A small rotation predictor, trained from scratch.
Data: trained on photos of plants and fungi (iNaturalist), 43.5 epochs.
Rows from block 9 of a small rotation predictor, named by matrix and row number. Rows with one number within an expert belong to one neuron, the router's apart. Each number is 200 + 30 x the weight over its row's rms, rounded and kept within 0 to 999. All counts start at 0.
After each expert's rows are labels from the 100 images, of 14976, where the router gives the expert most weight on average: "peak at" is the part of the image that holds the peak. Only what is clearly more common there than usual is listed. The data: photos of plants and fungi (iNaturalist). In brackets: how many of the 100, against the usual share in percent.
# router: router (model.blocks.9.mlp.router.weight, 8x256, trained with AdamW), inputs 86-171
# gate: expert gate (model.blocks.9.mlp.gate, 8x128x256), inputs 86-171
# up: expert up (model.blocks.9.mlp.up, 8x128x256), inputs 86-171
# down: expert down (model.blocks.9.mlp.down, 8x256x128, transposed), outputs 86-171

# expert 6
router.6,187,193,187,192,212,241,231,217,217,157,169,179,231,239,181,158,239,192,200,162,152,187,147,174,165,207,205,249,202,237,213,189,224,251,231,219,200,191,226,200,191,231,149,248,140,199,199,207,171,216,170,217,190,252,180,234,154,244,192,162,205,230,189,172,219,234,209,162,192,206,230,171,163,168,224,207,219,176,159,185,232,219,202,206,222,192
gate.3,206,199,225,248,226,211,212,262,159,234,197,215,133,180,186,228,298,188,208,269,204,176,207,206,172,170,244,208,200,213,202,198,180,139,198,206,204,181,164,160,225,188,186,189,214,236,207,213,224,214,213,186,152,242,175,173,219,175,173,213,213,181,215,229,174,257,215,183,185,184,200,213,188,222,248,168,175,258,174,169,220,155,168,217,172,233
up.3,239,246,174,191,189,194,190,142,257,179,162,185,259,185,204,206,137,272,200,209,236,194,191,205,207,197,165,225,187,188,177,158,223,195,167,162,251,228,232,247,251,201,218,187,207,219,185,185,173,217,189,234,217,148,205,218,192,147,189,197,209,161,193,216,202,130,202,213,206,212,217,228,187,195,187,196,193,202,215,172,203,241,249,239,227,193
down.3,246,231,188,197,208,168,153,252,194,269,177,226,261,223,223,165,199,170,215,193,186,223,215,173,185,238,179,192,160,243,176,214,247,162,189,153,183,170,184,115,147,202,247,186,208,194,189,273,212,211,230,219,208,219,183,228,156,271,226,189,244,158,244,210,281,242,217,236,205,158,220,134,159,192,162,214,180,189,173,229,224,220,201,176,217,222
gate.4,230,174,132,192,204,189,186,198,214,199,234,208,196,167,174,207,178,189,201,189,260,183,173,203,173,170,218,265,215,175,227,208,210,242,164,196,164,205,175,209,210,181,180,194,175,197,174,174,160,240,287,179,219,185,174,199,207,229,248,251,173,201,173,205,216,169,236,213,211,178,184,207,192,309,194,188,210,178,245,252,225,186,243,167,154,193
up.4,212,169,112,186,216,207,168,179,205,216,210,238,190,145,199,200,193,217,214,219,225,175,195,196,187,179,219,262,214,200,230,168,202,214,149,209,198,201,167,233,196,222,184,196,151,189,190,187,163,258,249,202,202,176,211,187,172,247,196,264,188,211,201,221,203,176,218,203,237,190,193,221,208,294,184,216,201,183,236,234,242,168,212,161,192,229
down.4,231,200,205,203,208,196,256,193,153,193,141,202,221,158,257,195,181,137,190,217,220,215,203,149,255,180,184,199,229,217,160,203,234,221,190,225,195,195,145,165,207,202,252,226,167,215,156,226,182,184,188,169,176,213,221,139,194,235,175,234,208,210,184,224,154,199,218,214,246,263,224,205,189,175,188,199,206,223,200,210,223,221,216,203,220,182
peak at: bottom centre (44 vs 12.5); bottom right (29 vs 6.2)

# expert 1
router.1,206,178,203,261,199,220,183,237,179,216,250,127,179,162,183,188,217,225,225,266,238,167,237,183,186,208,199,207,208,225,220,196,175,148,183,184,210,207,195,221,169,229,223,193,253,189,245,138,214,189,201,191,146,210,169,205,228,221,217,212,139,188,172,193,187,151,201,207,131,240,211,231,220,234,172,176,225,233,216,207,186,214,208,184,167,176
gate.3,256,219,242,212,235,211,188,224,195,228,147,188,187,201,174,153,184,138,242,243,161,147,239,233,249,168,187,172,128,180,191,123,191,196,232,190,163,187,192,158,225,212,235,204,204,228,207,214,193,195,195,234,182,193,178,223,205,217,172,163,185,217,185,157,186,253,152,202,233,240,192,212,209,245,198,170,259,206,183,187,235,197,243,203,210,165
up.3,247,201,200,248,232,196,242,228,174,183,176,172,203,203,226,179,234,155,218,239,124,154,240,239,259,175,172,203,142,210,206,146,179,217,208,153,185,187,201,144,204,234,228,219,206,243,214,212,192,153,219,234,194,170,199,220,186,237,199,200,197,240,180,177,196,287,179,193,232,238,193,198,216,258,193,162,222,201,220,173,249,207,199,193,200,186
down.3,169,213,176,211,227,164,217,166,200,212,188,160,210,178,213,225,173,214,204,147,257,188,144,254,218,157,222,196,150,202,196,179,208,134,201,173,189,169,189,211,242,242,207,207,198,140,202,188,266,200,186,218,206,214,217,152,251,117,188,218,227,179,162,170,192,245,189,193,194,192,210,201,177,187,227,175,255,217,168,243,232,175,226,233,214,193
gate.4,197,205,189,135,217,132,212,201,152,214,172,182,138,237,217,220,203,230,169,234,190,185,162,177,209,193,228,220,188,155,229,245,171,220,229,174,192,211,175,244,190,217,240,222,231,149,215,223,231,195,197,199,160,154,156,187,215,242,189,190,200,169,214,209,215,262,210,173,249,197,183,217,179,214,173,225,148,229,217,181,280,203,172,206,207,204
up.4,203,179,198,193,204,161,183,207,191,217,162,177,160,210,208,234,165,257,175,229,246,175,167,197,185,215,256,220,195,160,201,226,174,192,218,183,168,203,196,248,167,225,246,209,232,142,197,229,258,173,193,214,193,164,200,173,233,187,170,209,240,133,232,226,190,237,221,129,214,188,161,219,246,177,201,206,186,200,237,180,229,226,158,188,227,189
down.4,227,200,173,200,226,174,193,150,194,249,198,210,182,191,173,188,181,217,245,173,182,183,211,190,221,161,163,188,142,222,189,247,194,164,210,196,184,223,217,213,180,217,181,149,202,239,195,293,218,225,235,159,259,219,152,190,249,150,158,239,202,188,203,236,231,243,163,187,201,178,170,126,175,260,164,176,217,224,187,206,167,255,194,237,186,165
peak at: centre (73 vs 25)

# expert 3
router.3,217,242,228,192,168,176,225,213,224,212,164,207,177,198,193,170,172,202,163,174,149,223,221,209,207,175,189,181,157,205,194,200,200,215,141,204,164,248,168,141,184,102,210,224,176,229,168,198,205,184,168,174,216,227,223,161,183,140,172,202,161,187,212,229,228,264,205,202,218,130,231,221,232,226,196,205,182,220,285,200,194,226,180,167,171,227
gate.3,222,204,216,208,219,172,197,188,253,149,147,112,218,221,223,193,195,124,189,229,95,267,221,199,210,208,234,230,157,193,196,185,187,210,145,187,223,215,141,198,252,230,154,270,225,156,196,201,156,142,168,196,194,194,212,141,203,202,227,184,214,194,209,179,169,171,195,192,208,209,228,181,197,193,140,182,193,144,215,176,217,170,180,206,160,203
up.3,218,183,215,137,203,218,200,201,185,230,215,268,182,199,153,182,212,212,209,182,295,159,194,208,182,157,182,204,217,236,231,183,222,207,264,248,160,200,235,208,151,206,242,182,182,224,211,229,249,226,214,188,236,185,170,227,203,169,196,195,162,209,210,260,237,211,218,176,210,219,184,183,211,245,260,235,236,272,209,205,198,218,206,211,225,181
down.3,232,213,215,229,144,200,153,142,183,241,178,249,183,235,196,246,177,193,238,133,183,194,210,170,178,208,156,204,213,269,204,154,213,203,172,200,218,263,201,137,204,211,196,184,174,202,198,231,211,154,166,204,156,182,217,182,156,149,186,253,171,223,195,244,201,192,192,219,197,273,203,147,248,218,171,181,234,233,171,211,191,195,186,174,199,153
gate.4,161,215,216,188,227,230,182,212,145,191,174,210,186,218,138,224,174,189,184,218,151,201,196,248,195,167,234,232,217,182,129,244,196,183,183,99,186,177,184,244,202,183,176,175,239,184,200,185,235,213,226,170,181,261,211,149,211,191,203,219,197,164,212,182,157,187,169,181,184,220,190,185,211,260,172,190,173,225,214,207,170,198,197,164,149,213
up.4,169,242,214,187,174,201,190,222,140,175,204,258,238,187,119,199,186,221,187,196,165,185,217,211,203,140,223,227,225,166,198,204,213,194,240,186,191,182,181,189,220,153,154,164,239,177,188,197,216,223,236,200,211,189,163,185,211,191,175,220,213,165,220,189,194,220,204,196,207,221,171,195,194,242,179,160,203,245,228,224,161,191,195,155,157,190
down.4,238,137,218,231,181,157,234,252,198,209,224,202,196,210,160,197,211,213,208,181,162,130,225,190,168,229,209,231,164,237,183,216,222,117,184,211,235,167,179,93,210,151,190,212,246,227,221,206,240,176,233,260,173,231,201,234,145,184,195,205,163,189,165,245,200,184,221,171,214,190,152,164,206,182,143,229,219,177,252,181,160,216,254,203,228,228
peak at: centre (78 vs 25)

# expert 7
router.7,198,197,153,211,211,224,161,188,165,200,208,260,182,190,243,207,200,220,209,225,238,244,241,242,207,186,178,163,207,172,223,208,222,244,218,191,225,208,220,219,210,209,180,179,179,193,196,195,247,240,207,198,227,129,186,215,189,237,199,210,266,149,180,293,219,209,189,167,205,245,171,170,188,180,228,223,217,115,181,230,237,147,239,242,210,206
gate.3,220,158,113,218,207,191,181,212,213,178,192,277,175,206,253,192,251,179,257,196,208,230,173,239,220,204,242,130,170,217,188,185,225,193,209,215,219,249,171,247,192,238,223,205,195,204,190,191,213,198,197,180,218,230,248,196,237,213,200,144,258,194,190,185,211,207,239,158,146,219,204,162,199,141,223,154,218,244,182,219,178,190,162,248,182,230
up.3,200,175,97,220,223,183,165,231,184,163,200,238,171,215,236,200,227,198,240,190,208,218,170,200,209,235,234,113,181,209,190,202,224,194,217,221,228,268,191,216,200,243,241,180,211,204,182,189,181,195,197,184,252,226,246,177,239,197,218,160,264,218,180,196,200,214,233,164,176,184,249,169,188,150,215,139,204,243,206,216,200,188,166,253,179,215
down.3,199,210,198,204,165,153,236,241,152,237,182,176,126,241,181,241,179,203,241,209,230,224,198,196,204,196,241,188,212,300,143,238,126,190,230,189,129,186,185,184,193,187,173,196,185,207,158,214,187,214,183,182,205,241,209,180,178,152,235,273,241,209,191,207,215,201,218,205,219,182,234,212,207,171,213,177,222,223,117,228,196,152,188,203,197,197
gate.4,225,225,219,196,184,193,199,168,198,180,186,219,181,213,220,202,192,231,214,210,193,253,192,218,249,175,135,203,224,162,191,236,174,205,194,191,189,170,228,230,204,215,219,206,223,190,165,248,159,198,194,164,207,151,174,200,224,244,216,169,248,269,197,237,181,188,174,201,149,216,145,155,168,144,169,200,182,164,189,198,163,170,185,190,247,224
up.4,212,141,208,201,216,238,213,207,200,194,272,185,220,211,199,206,241,175,177,269,221,177,203,168,207,231,150,243,225,200,237,215,221,235,188,177,168,192,175,231,139,192,152,183,157,185,212,173,201,168,166,184,197,208,257,178,235,169,189,183,243,216,224,210,213,163,231,191,204,224,208,210,220,194,98,152,211,154,148,143,189,205,189,171,249,205
down.4,186,232,153,188,166,198,218,212,246,177,207,111,197,222,205,170,210,242,218,197,195,194,169,266,158,206,232,204,171,187,221,228,260,221,178,250,279,192,206,189,205,168,205,178,218,196,154,203,211,219,179,183,208,217,222,244,209,209,196,202,244,157,175,206,167,200,206,188,188,232,215,220,182,219,151,220,223,132,155,172,149,247,138,179,217,201
peak at: bottom centre (35 vs 12.5)

# expert 4
router.4,218,217,251,136,207,195,215,146,170,195,213,188,169,194,193,204,244,213,194,224,240,161,166,169,194,185,210,184,221,193,186,214,202,156,217,201,166,198,178,159,245,250,188,194,159,183,218,211,226,232,193,237,215,165,264,183,260,223,227,218,222,233,221,162,191,200,158,193,215,253,183,260,212,212,174,187,149,185,197,189,204,210,195,200,226,176
gate.3,154,185,192,174,229,190,195,218,241,212,167,201,211,185,237,216,259,242,238,196,234,120,173,219,215,233,257,226,216,171,200,171,214,217,178,141,226,195,184,183,174,232,190,130,203,173,242,205,190,203,220,246,216,247,215,192,181,230,205,201,182,228,185,176,212,202,141,148,251,192,193,215,204,190,194,182,234,157,211,223,205,202,129,234,163,196
up.3,235,212,195,247,175,191,206,152,148,179,244,204,178,214,196,159,155,168,155,173,194,265,231,183,201,193,171,184,192,190,203,218,201,159,238,239,170,197,213,222,236,202,225,270,215,237,171,206,188,204,176,162,198,167,189,205,200,190,205,191,187,149,219,208,186,208,291,258,153,150,207,169,180,193,178,160,140,235,193,201,206,197,267,162,236,190
down.3,174,211,176,198,175,179,175,234,173,161,162,201,212,231,214,204,235,174,256,182,164,219,167,242,156,183,276,131,190,196,218,178,212,214,185,218,239,235,200,164,189,177,234,171,211,209,202,221,168,183,210,187,135,192,212,279,208,219,249,233,233,190,190,191,185,203,154,161,219,238,234,228,247,258,181,212,158,222,222,200,206,266,176,208,213,213
gate.4,218,204,237,206,214,219,199,185,153,182,187,155,215,234,181,224,204,151,229,245,163,195,189,225,183,143,237,162,205,203,180,160,187,205,134,202,96,197,177,211,150,231,257,247,190,205,174,225,178,229,183,214,178,204,198,247,163,199,188,196,199,208,183,201,173,148,187,196,138,162,195,187,150,201,179,240,227,232,196,208,166,217,184,207,217,210
up.4,211,179,179,188,201,161,177,221,251,228,208,236,159,180,214,191,202,262,195,139,235,193,206,176,213,253,185,227,203,187,211,264,229,171,250,193,289,195,237,194,224,212,167,144,214,196,226,196,203,156,223,168,210,209,195,164,233,199,213,196,201,193,228,236,238,243,189,207,254,231,208,196,231,193,223,167,208,164,186,200,217,189,194,188,187,217
down.4,254,198,216,238,227,202,221,181,184,192,206,194,205,216,175,176,193,138,263,245,200,202,149,178,154,168,202,199,235,170,214,209,251,186,178,176,227,148,185,224,233,180,226,235,146,209,135,187,242,186,155,179,142,168,201,207,219,169,203,155,209,179,137,247,235,189,252,230,155,161,176,158,169,214,203,179,203,212,192,200,182,181,229,184,140,177
peak at: centre (50 vs 25)

# expert 0
router.0,223,209,247,199,202,164,183,176,163,195,227,202,246,209,195,231,161,200,154,159,205,234,207,195,219,182,236,180,191,176,205,156,179,170,231,182,212,155,237,201,206,197,238,208,247,192,200,242,198,183,258,187,208,216,182,219,196,198,173,213,221,184,252,215,167,141,230,231,218,187,233,174,193,192,208,183,201,207,172,211,191,191,234,216,207,179
gate.3,207,238,216,212,222,164,201,185,253,186,159,267,199,232,158,214,238,181,156,211,191,231,177,250,152,171,175,236,252,145,170,199,162,207,221,178,226,144,145,253,203,192,148,217,239,156,176,240,201,178,185,193,238,218,198,248,125,173,159,197,183,217,164,141,180,172,228,181,172,210,192,220,185,223,226,180,208,224,181,139,210,216,257,277,179,194
up.3,209,235,190,206,173,167,193,183,230,204,177,270,198,237,185,232,215,228,165,215,176,237,177,233,150,184,194,213,237,149,195,193,170,195,199,177,210,143,133,227,197,190,151,228,230,131,158,235,204,208,228,209,223,230,174,205,168,197,175,206,199,223,181,119,190,154,236,161,138,182,170,242,190,241,224,168,210,245,156,161,234,264,239,251,186,178
down.3,159,184,215,208,178,202,202,132,195,168,245,195,200,188,161,209,214,203,218,254,176,209,192,205,183,193,172,238,214,199,213,181,216,252,235,182,209,184,119,197,194,168,203,209,230,213,231,175,185,178,186,258,242,218,178,207,197,259,202,234,170,232,206,190,210,208,168,184,152,279,219,213,180,180,197,196,132,176,179,192,201,232,203,263,218,186
gate.4,235,188,211,228,159,216,181,210,162,194,183,259,185,230,225,228,186,222,239,218,176,164,241,187,189,237,237,230,247,78,198,297,210,168,184,218,221,200,210,199,198,238,191,216,265,172,181,220,250,188,233,210,197,194,193,176,180,192,147,177,200,171,199,206,205,239,211,200,179,208,197,174,223,185,190,219,206,175,197,205,177,240,191,215,189,278
up.4,235,210,193,187,210,191,212,188,245,199,199,160,192,197,217,180,211,179,160,181,240,228,146,222,215,181,191,180,170,294,228,110,165,234,203,160,174,227,202,232,196,193,198,176,140,175,188,207,163,228,149,179,184,202,220,227,184,177,231,229,224,213,176,200,205,163,218,251,197,165,215,213,208,224,239,158,213,237,168,204,239,141,218,176,204,172
down.4,242,222,235,205,200,179,165,178,225,207,182,188,207,163,216,157,214,213,189,217,202,157,157,267,191,223,191,208,185,180,217,234,184,223,185,185,200,170,175,210,220,135,165,191,201,231,207,270,228,209,234,254,166,197,192,161,195,206,239,253,222,173,264,194,176,236,169,213,184,218,265,187,198,238,159,231,251,221,200,297,162,214,197,211,212,233
peak at: centre (52 vs 25)

# expert 5
router.5,171,193,153,204,203,150,188,223,234,242,167,208,189,222,164,189,247,196,225,222,201,215,156,236,224,194,192,184,244,147,159,212,183,210,193,203,217,270,228,206,196,222,231,144,202,143,159,215,198,176,182,246,222,172,185,174,234,173,213,144,218,232,197,141,120,197,164,168,203,157,138,204,214,135,244,124,182,205,215,175,174,167,176,233,246,192
gate.3,183,218,203,197,207,208,222,188,186,188,172,198,225,204,219,219,282,253,196,276,165,187,205,205,157,243,224,200,247,201,176,234,221,205,125,228,282,201,226,163,229,201,211,204,206,219,228,191,214,207,227,186,223,175,237,195,169,211,150,204,190,271,154,193,200,203,198,164,198,172,208,234,223,183,239,157,237,177,215,213,244,203,228,191,201,244
up.3,206,179,184,234,158,195,157,231,199,129,191,163,159,254,206,181,171,182,245,151,223,202,235,179,209,181,242,204,208,195,168,204,172,197,210,204,166,167,213,230,221,218,152,152,244,210,179,178,199,212,214,201,189,195,215,229,126,238,195,241,175,244,238,202,228,223,184,239,221,179,171,194,180,205,157,203,178,234,217,230,143,177,178,186,166,220
down.3,303,196,176,200,154,222,227,184,210,169,221,255,220,172,192,212,212,189,216,183,154,210,179,166,213,262,192,209,206,233,151,198,229,196,176,155,224,206,116,209,198,100,161,166,195,181,250,185,173,235,140,184,214,208,228,231,247,239,215,217,200,191,191,219,211,191,187,188,201,175,177,170,221,259,207,224,236,239,158,180,198,243,205,210,239,214
gate.4,167,208,160,185,204,223,168,218,219,194,166,251,190,155,164,193,188,212,187,173,220,167,184,247,231,224,152,248,194,243,198,283,179,209,208,158,193,165,221,169,222,165,215,160,210,220,223,173,210,207,226,199,169,205,239,179,172,230,157,200,210,204,168,189,188,218,191,226,176,244,142,236,192,115,242,210,192,199,167,251,195,208,225,259,172,211
up.4,251,177,230,159,208,171,236,176,232,192,214,115,196,167,221,225,274,197,232,193,202,197,184,151,202,176,219,215,157,198,212,147,190,189,230,208,197,190,184,216,146,172,185,177,188,209,203,197,196,254,238,221,225,187,185,189,207,165,195,249,225,225,212,198,179,224,212,202,196,167,279,188,229,232,189,191,177,189,210,132,179,161,188,164,156,177
down.4,200,179,230,219,215,197,164,138,252,182,222,198,269,200,203,190,199,162,217,179,180,165,166,164,186,201,197,205,214,197,175,199,138,183,180,160,219,125,218,185,224,196,187,191,195,203,227,221,189,170,190,211,203,198,121,211,230,144,236,231,211,183,207,175,169,160,216,172,174,169,238,203,177,191,233,184,206,214,179,244,190,175,204,194,233,197
peak at: top centre (34 vs 12.5)

# expert 2
router.2,159,184,158,195,176,232,204,179,244,209,178,242,219,177,197,243,156,166,240,175,200,180,211,202,212,261,177,245,174,206,212,232,215,202,209,248,204,154,163,264,224,207,198,189,238,220,213,206,141,195,200,184,200,218,198,202,195,167,219,233,172,219,170,168,219,209,186,238,224,217,166,197,182,250,184,266,222,251,161,219,187,198,172,198,187,227
gate.3,175,178,163,180,249,197,175,192,169,215,192,199,133,198,248,242,240,231,187,220,195,185,155,180,192,190,203,285,181,247,221,204,181,222,182,192,225,154,216,221,197,162,131,224,205,120,299,184,208,181,211,200,207,172,215,204,204,212,210,210,198,238,216,147,210,198,162,198,258,218,239,228,181,239,204,191,216,165,187,242,238,183,227,174,205,197
up.3,225,207,249,206,161,236,228,173,215,197,183,199,274,179,162,161,182,212,209,187,192,236,217,210,203,201,206,124,181,180,220,191,196,169,198,178,185,249,176,179,206,229,245,132,185,261,104,189,241,253,204,208,201,207,199,208,223,198,212,221,197,164,184,255,185,172,240,183,160,164,177,145,182,140,159,220,193,223,188,160,147,208,167,191,173,226
down.3,180,176,229,182,206,183,155,263,202,217,280,254,215,179,194,260,205,209,151,167,199,233,224,230,146,227,202,168,249,252,180,191,165,232,200,166,198,201,179,237,233,156,243,177,183,208,179,257,216,193,159,240,193,206,170,178,198,235,160,227,223,192,176,164,156,214,172,182,189,226,190,200,206,218,188,201,170,248,164,229,258,199,193,219,233,221
gate.4,179,227,196,234,232,176,163,216,185,245,247,215,179,203,152,208,188,259,162,157,180,206,165,223,176,234,209,198,176,200,197,171,193,192,175,182,181,201,158,203,220,203,209,140,139,178,210,176,200,167,132,163,217,224,222,200,216,233,178,195,217,188,197,232,260,174,219,200,204,201,178,191,203,231,218,235,208,250,196,165,242,191,257,212,206,196
up.4,181,239,175,254,207,171,158,220,168,259,235,229,187,183,172,161,214,266,173,166,179,196,163,207,165,217,203,239,231,141,214,198,169,190,193,206,209,203,179,179,195,215,176,145,173,185,216,216,196,165,187,164,224,201,236,202,190,268,177,202,211,202,184,205,232,187,231,201,207,161,159,204,174,236,208,221,201,255,185,206,270,180,234,207,202,197
down.4,151,196,216,207,148,209,247,248,199,235,174,238,139,207,232,209,206,158,199,247,202,194,178,182,192,206,218,205,211,213,187,204,222,211,204,212,156,205,176,207,166,156,232,183,238,157,228,260,268,185,158,266,165,210,222,187,183,264,160,160,125,189,208,192,220,200,144,175,159,194,215,195,245,142,265,195,257,158,214,243,255,245,201,196,165,146
peak at: middle left (42 vs 12.5)