Weights of a small rotation predictor.
Data: trained on photos of plants and fungi (iNaturalist), 90422 training examples, 43.5 epochs.
Rows from block 2, named by matrix and row number. Rows with one number belong to one neuron. Each number is 128 + 32 x the weight over its row's rms, rounded and kept within 0 to 255. All counts start at 0. Numbers have three digits each. After the name is the row's rms in percent of the matrix's.
# gate: MLP gate (model.blocks.2.mlp.gate.weight, 336x128), inputs 0-127
# fc1: MLP up (model.blocks.2.mlp.fc1.weight, 336x128), inputs 0-127
# fc2: MLP down (model.blocks.2.mlp.fc2.weight, 128x336, transposed), outputs 0-127
gate.320 096:122130189107084136180119108127147137054115159101148147152131123110187125104092154137101137194070107094148130172121118137158121071105140138066024088174086163132094112127097159119141181165151145130138131189128125077162120142141086147151146046166115129101142133116157203115148083100128107145155123130093061115122084115081146121150146164112135154162145137069113120108097146081134109110074
fc1.320 093:154124114116135132101106116099168081165129086077148152090070170104100155155136117124126174043157134204099127099097175136192091170148046170113203149073130081135101138132098139216121127138104179130083144121093143145099122085160138124099076084075120172141128151100127111153183144113075148157149117104128145149114159123146143153121152140157148111115160129171130147148178106166127110151178
fc2.320 097:071154128108197148062098133135148128068127166112090125130094113070072127129097144110158115085130121139142082138150160039086140107133124127126169156111112183060154143139132132134123088165136163113123115146073112153169090161156192143135118132073140190155177072124176110142153180076153116112121076118087154108161169135105137076102141147148125072112148103086128172108111100121140083159183
gate.321 098:082136128111166092131144123158148090109137087138122097096135159107134194177120177124126160091088108128110116152133131110115150170204117123150091132079119110140167123123099186170131147087136154143108076144156142135150184124027109057155144063163084120186140150092106173138114131177218138140115125139159094088137120160205110171136131108126154178156113182133153154103115134109143138131068
fc1.321 099:132084191089177164128118100087080137160100110080148088143099098119117117116081109150150082112117134135097165100146140156122149160171150092113149108095096150155149088146167032142117109093142093176176111135168151169144091143083079155197126099159096132189199103099132115194139137172116143116100145110136172175137092113133190169176113153185105115148133163128140106080140103117093110111171
fc2.321 095:121092135057083146185102152138086097126107096119184135148109137115150151138144119143124081127100095107110111183133087155145129190120124062155154149148191150165188133126090112118135169082137129103157153163177161135102108159112113180088229095130101148093125082130146172111092132125087171065158167151093167072141089140101102158094139141155204092117113153130131144061100123157128118123111
gate.322 099:110119106134122144106158086165082117082127148107203100120124103154128171183132121122156083096127129145101140125138087179133084132084144144151100108093190126122102106124124111137152086127104152105180109141091186121158176085135156131149145095144082120051187061119120208058152110143117130092099093163134144126178140129141162126083126104203082141054060107122152113160174123106149095130112
fc1.322 092:117142086176167124090107167170134145083090124114233160138171165110129183184155100092181087116116159141116110127124141156133151104101115109138160099111156128087160088122060099141161073081081139115164096087112187103136169083130138094104126124138123150134184107149149169101088102115134135066094084132106153084179135162097178130067115114175115111091118117112180153106158170108101119145084
fc2.322 102:086158115116166136139120124156080162144194147163153135129099101111146154089189116138137150154179160077118084099043136108186160158106163088101132100116173194106154121156066144121115144139138160159152097155182107133184110179074142117083086134156085106151148055151171135114127175115063177162150101129128122124115162158182133158093135168142119108175097126176157139119094115164148127106082
gate.323 110:104123115134090116123134131123200140135132168109059107099099173164090122080137139177084088107183110121135126094158133124122045049091142090156138160200074171125140143126125113105168151175134167133171155132172165161064137131105157065154146094145171121150118115132127099136164122155090160121144145223109130092082078118092083133086096138100105137119131091141131162172138174125167156136122
fc1.323 109:156159099116055154138143118119157188190140146118067076112174185191072157090124162093100151130167153163118141102157138091137058173125139137110133112201096159166123118056147149092111165111163116128139111102160173171067122132123140093184147085182146154125136135115105127116134128161148166118135098162098126103168092177106104153114125151145096095140113081116113162189122194174137130133159
fc2.323 102:131117096113109109183159195133150189107145179137163108155075139133074103110166165140132155132145087152122118166096143115153122113091186188090129170109171111095169174117137092115135097119165093186148116136100120208182100158116142151069129136188117069119099110115062115181162156184099109061125102089086096138131125120145131124118156135130102136112119166154132135104173120092064120162069
gate.324 099:163104115132174197130145081143128116187136112158112109193168071104143161088089159155117114139125091134176152137103090165144133177169120126106116146160154091115113114019170140147123195104091169083103174124131164130071100165105137135156151144186123155096150102146089099114080091127074106165103174105142092124096106172081134136125137132169087101121171056117185135115114113114160139126120
fc1.324 104:132108099184121158053133139137162108122122109139139194117170088094082141096120148144126169145084154122083115126108104144100108204133098125085174138119140102151154100108152217101147139132130121130117146090132162142078110161152103112087146091090071092113135175112122086149070143137111133148088163147109112149109132158144051126102113027170091151084132059113155104119133124091109061183125
fc2.324 104:156105113133124170144132138083133123072177138099152176138103182124105120162178133119169103114176130158154118131097105109092117105124144093173094126123164061085113109144127083150063106136183178064137148192106150141152174102169085132096185133122130125118171157095179087148096142113152109106189127109135107122147108189093158161114147156046182149107154077171116169148170142149124141062098
gate.325 098:104140173142107134132078121109103130114153113100089092157176140147101112154151117093064182162104116116109108093149144137146125165135156071115134130147119060110154089134089094153109157154190102134194149106150127131163090096073156135096166148150138194094173131120176103115101101138083134067154075098074072095174111128168122184105030141136159138106085100167092086156168154115151139117139
fc1.325 097:097110122184172178127052118120155095141164112111125091146121093207068160213136148104172086176088148117139102155117115204149121103118129073118088150108101169132095126097136098116152113095170146095036112090095131138134159111099139130132144069116105163173152173107116158099176097145100150185105093052144098117111153075147129166139074127105146111129117126126131147120139107126112171115099
fc2.325 099:138116178080111165115127107108181172214105132122137081145099121098165115134141059134117097115112095087165152119172145113111079145093158152100133181108115050106169121125073143098124138144117154129101111155172175145094151106088128122210138139100209153115127055065131097150198129109120102115122120154138136161099140119154184142131104102099109119154174168071077117127128103098157109074120
gate.326 110:125064156093129133136112131059170084139113142117105124141072094175193073150090135096096120116122160179163132135121146055177087098169143126167093105114171179079137100142088147147102186133162119096144193156100155136181080173111173110170126199108098177095122095093119092149142149162173129147115134178090129103108192139129134141124085094146096104101123123122171110126136084133143122085162
fc1.326 102:178148139119160137107117146168114087128184185113109177112124082062140197156160165095147131141134162173105121121139121129134144133151080137084136083114142079081157137102123141130124115103131156151172083090122128150123151104186134095111124169121119085026112158172115089191140143186136131080139148164092114125143094144158151124156104171121105113169119172120120138124201078079174090198073
fc2.326 109:172095144162112118063161090096107107130159112142150082098159080191122117104151133148161155053159123092134101137126155150134144134123103124161094094137138083165138143108077085177157123103080151133189152148154149143140125148151114152137152143123117087158121147127051134183121044067116189084148093125153163067135138162134116177158102194093148153128094160160119086154126114076078140133067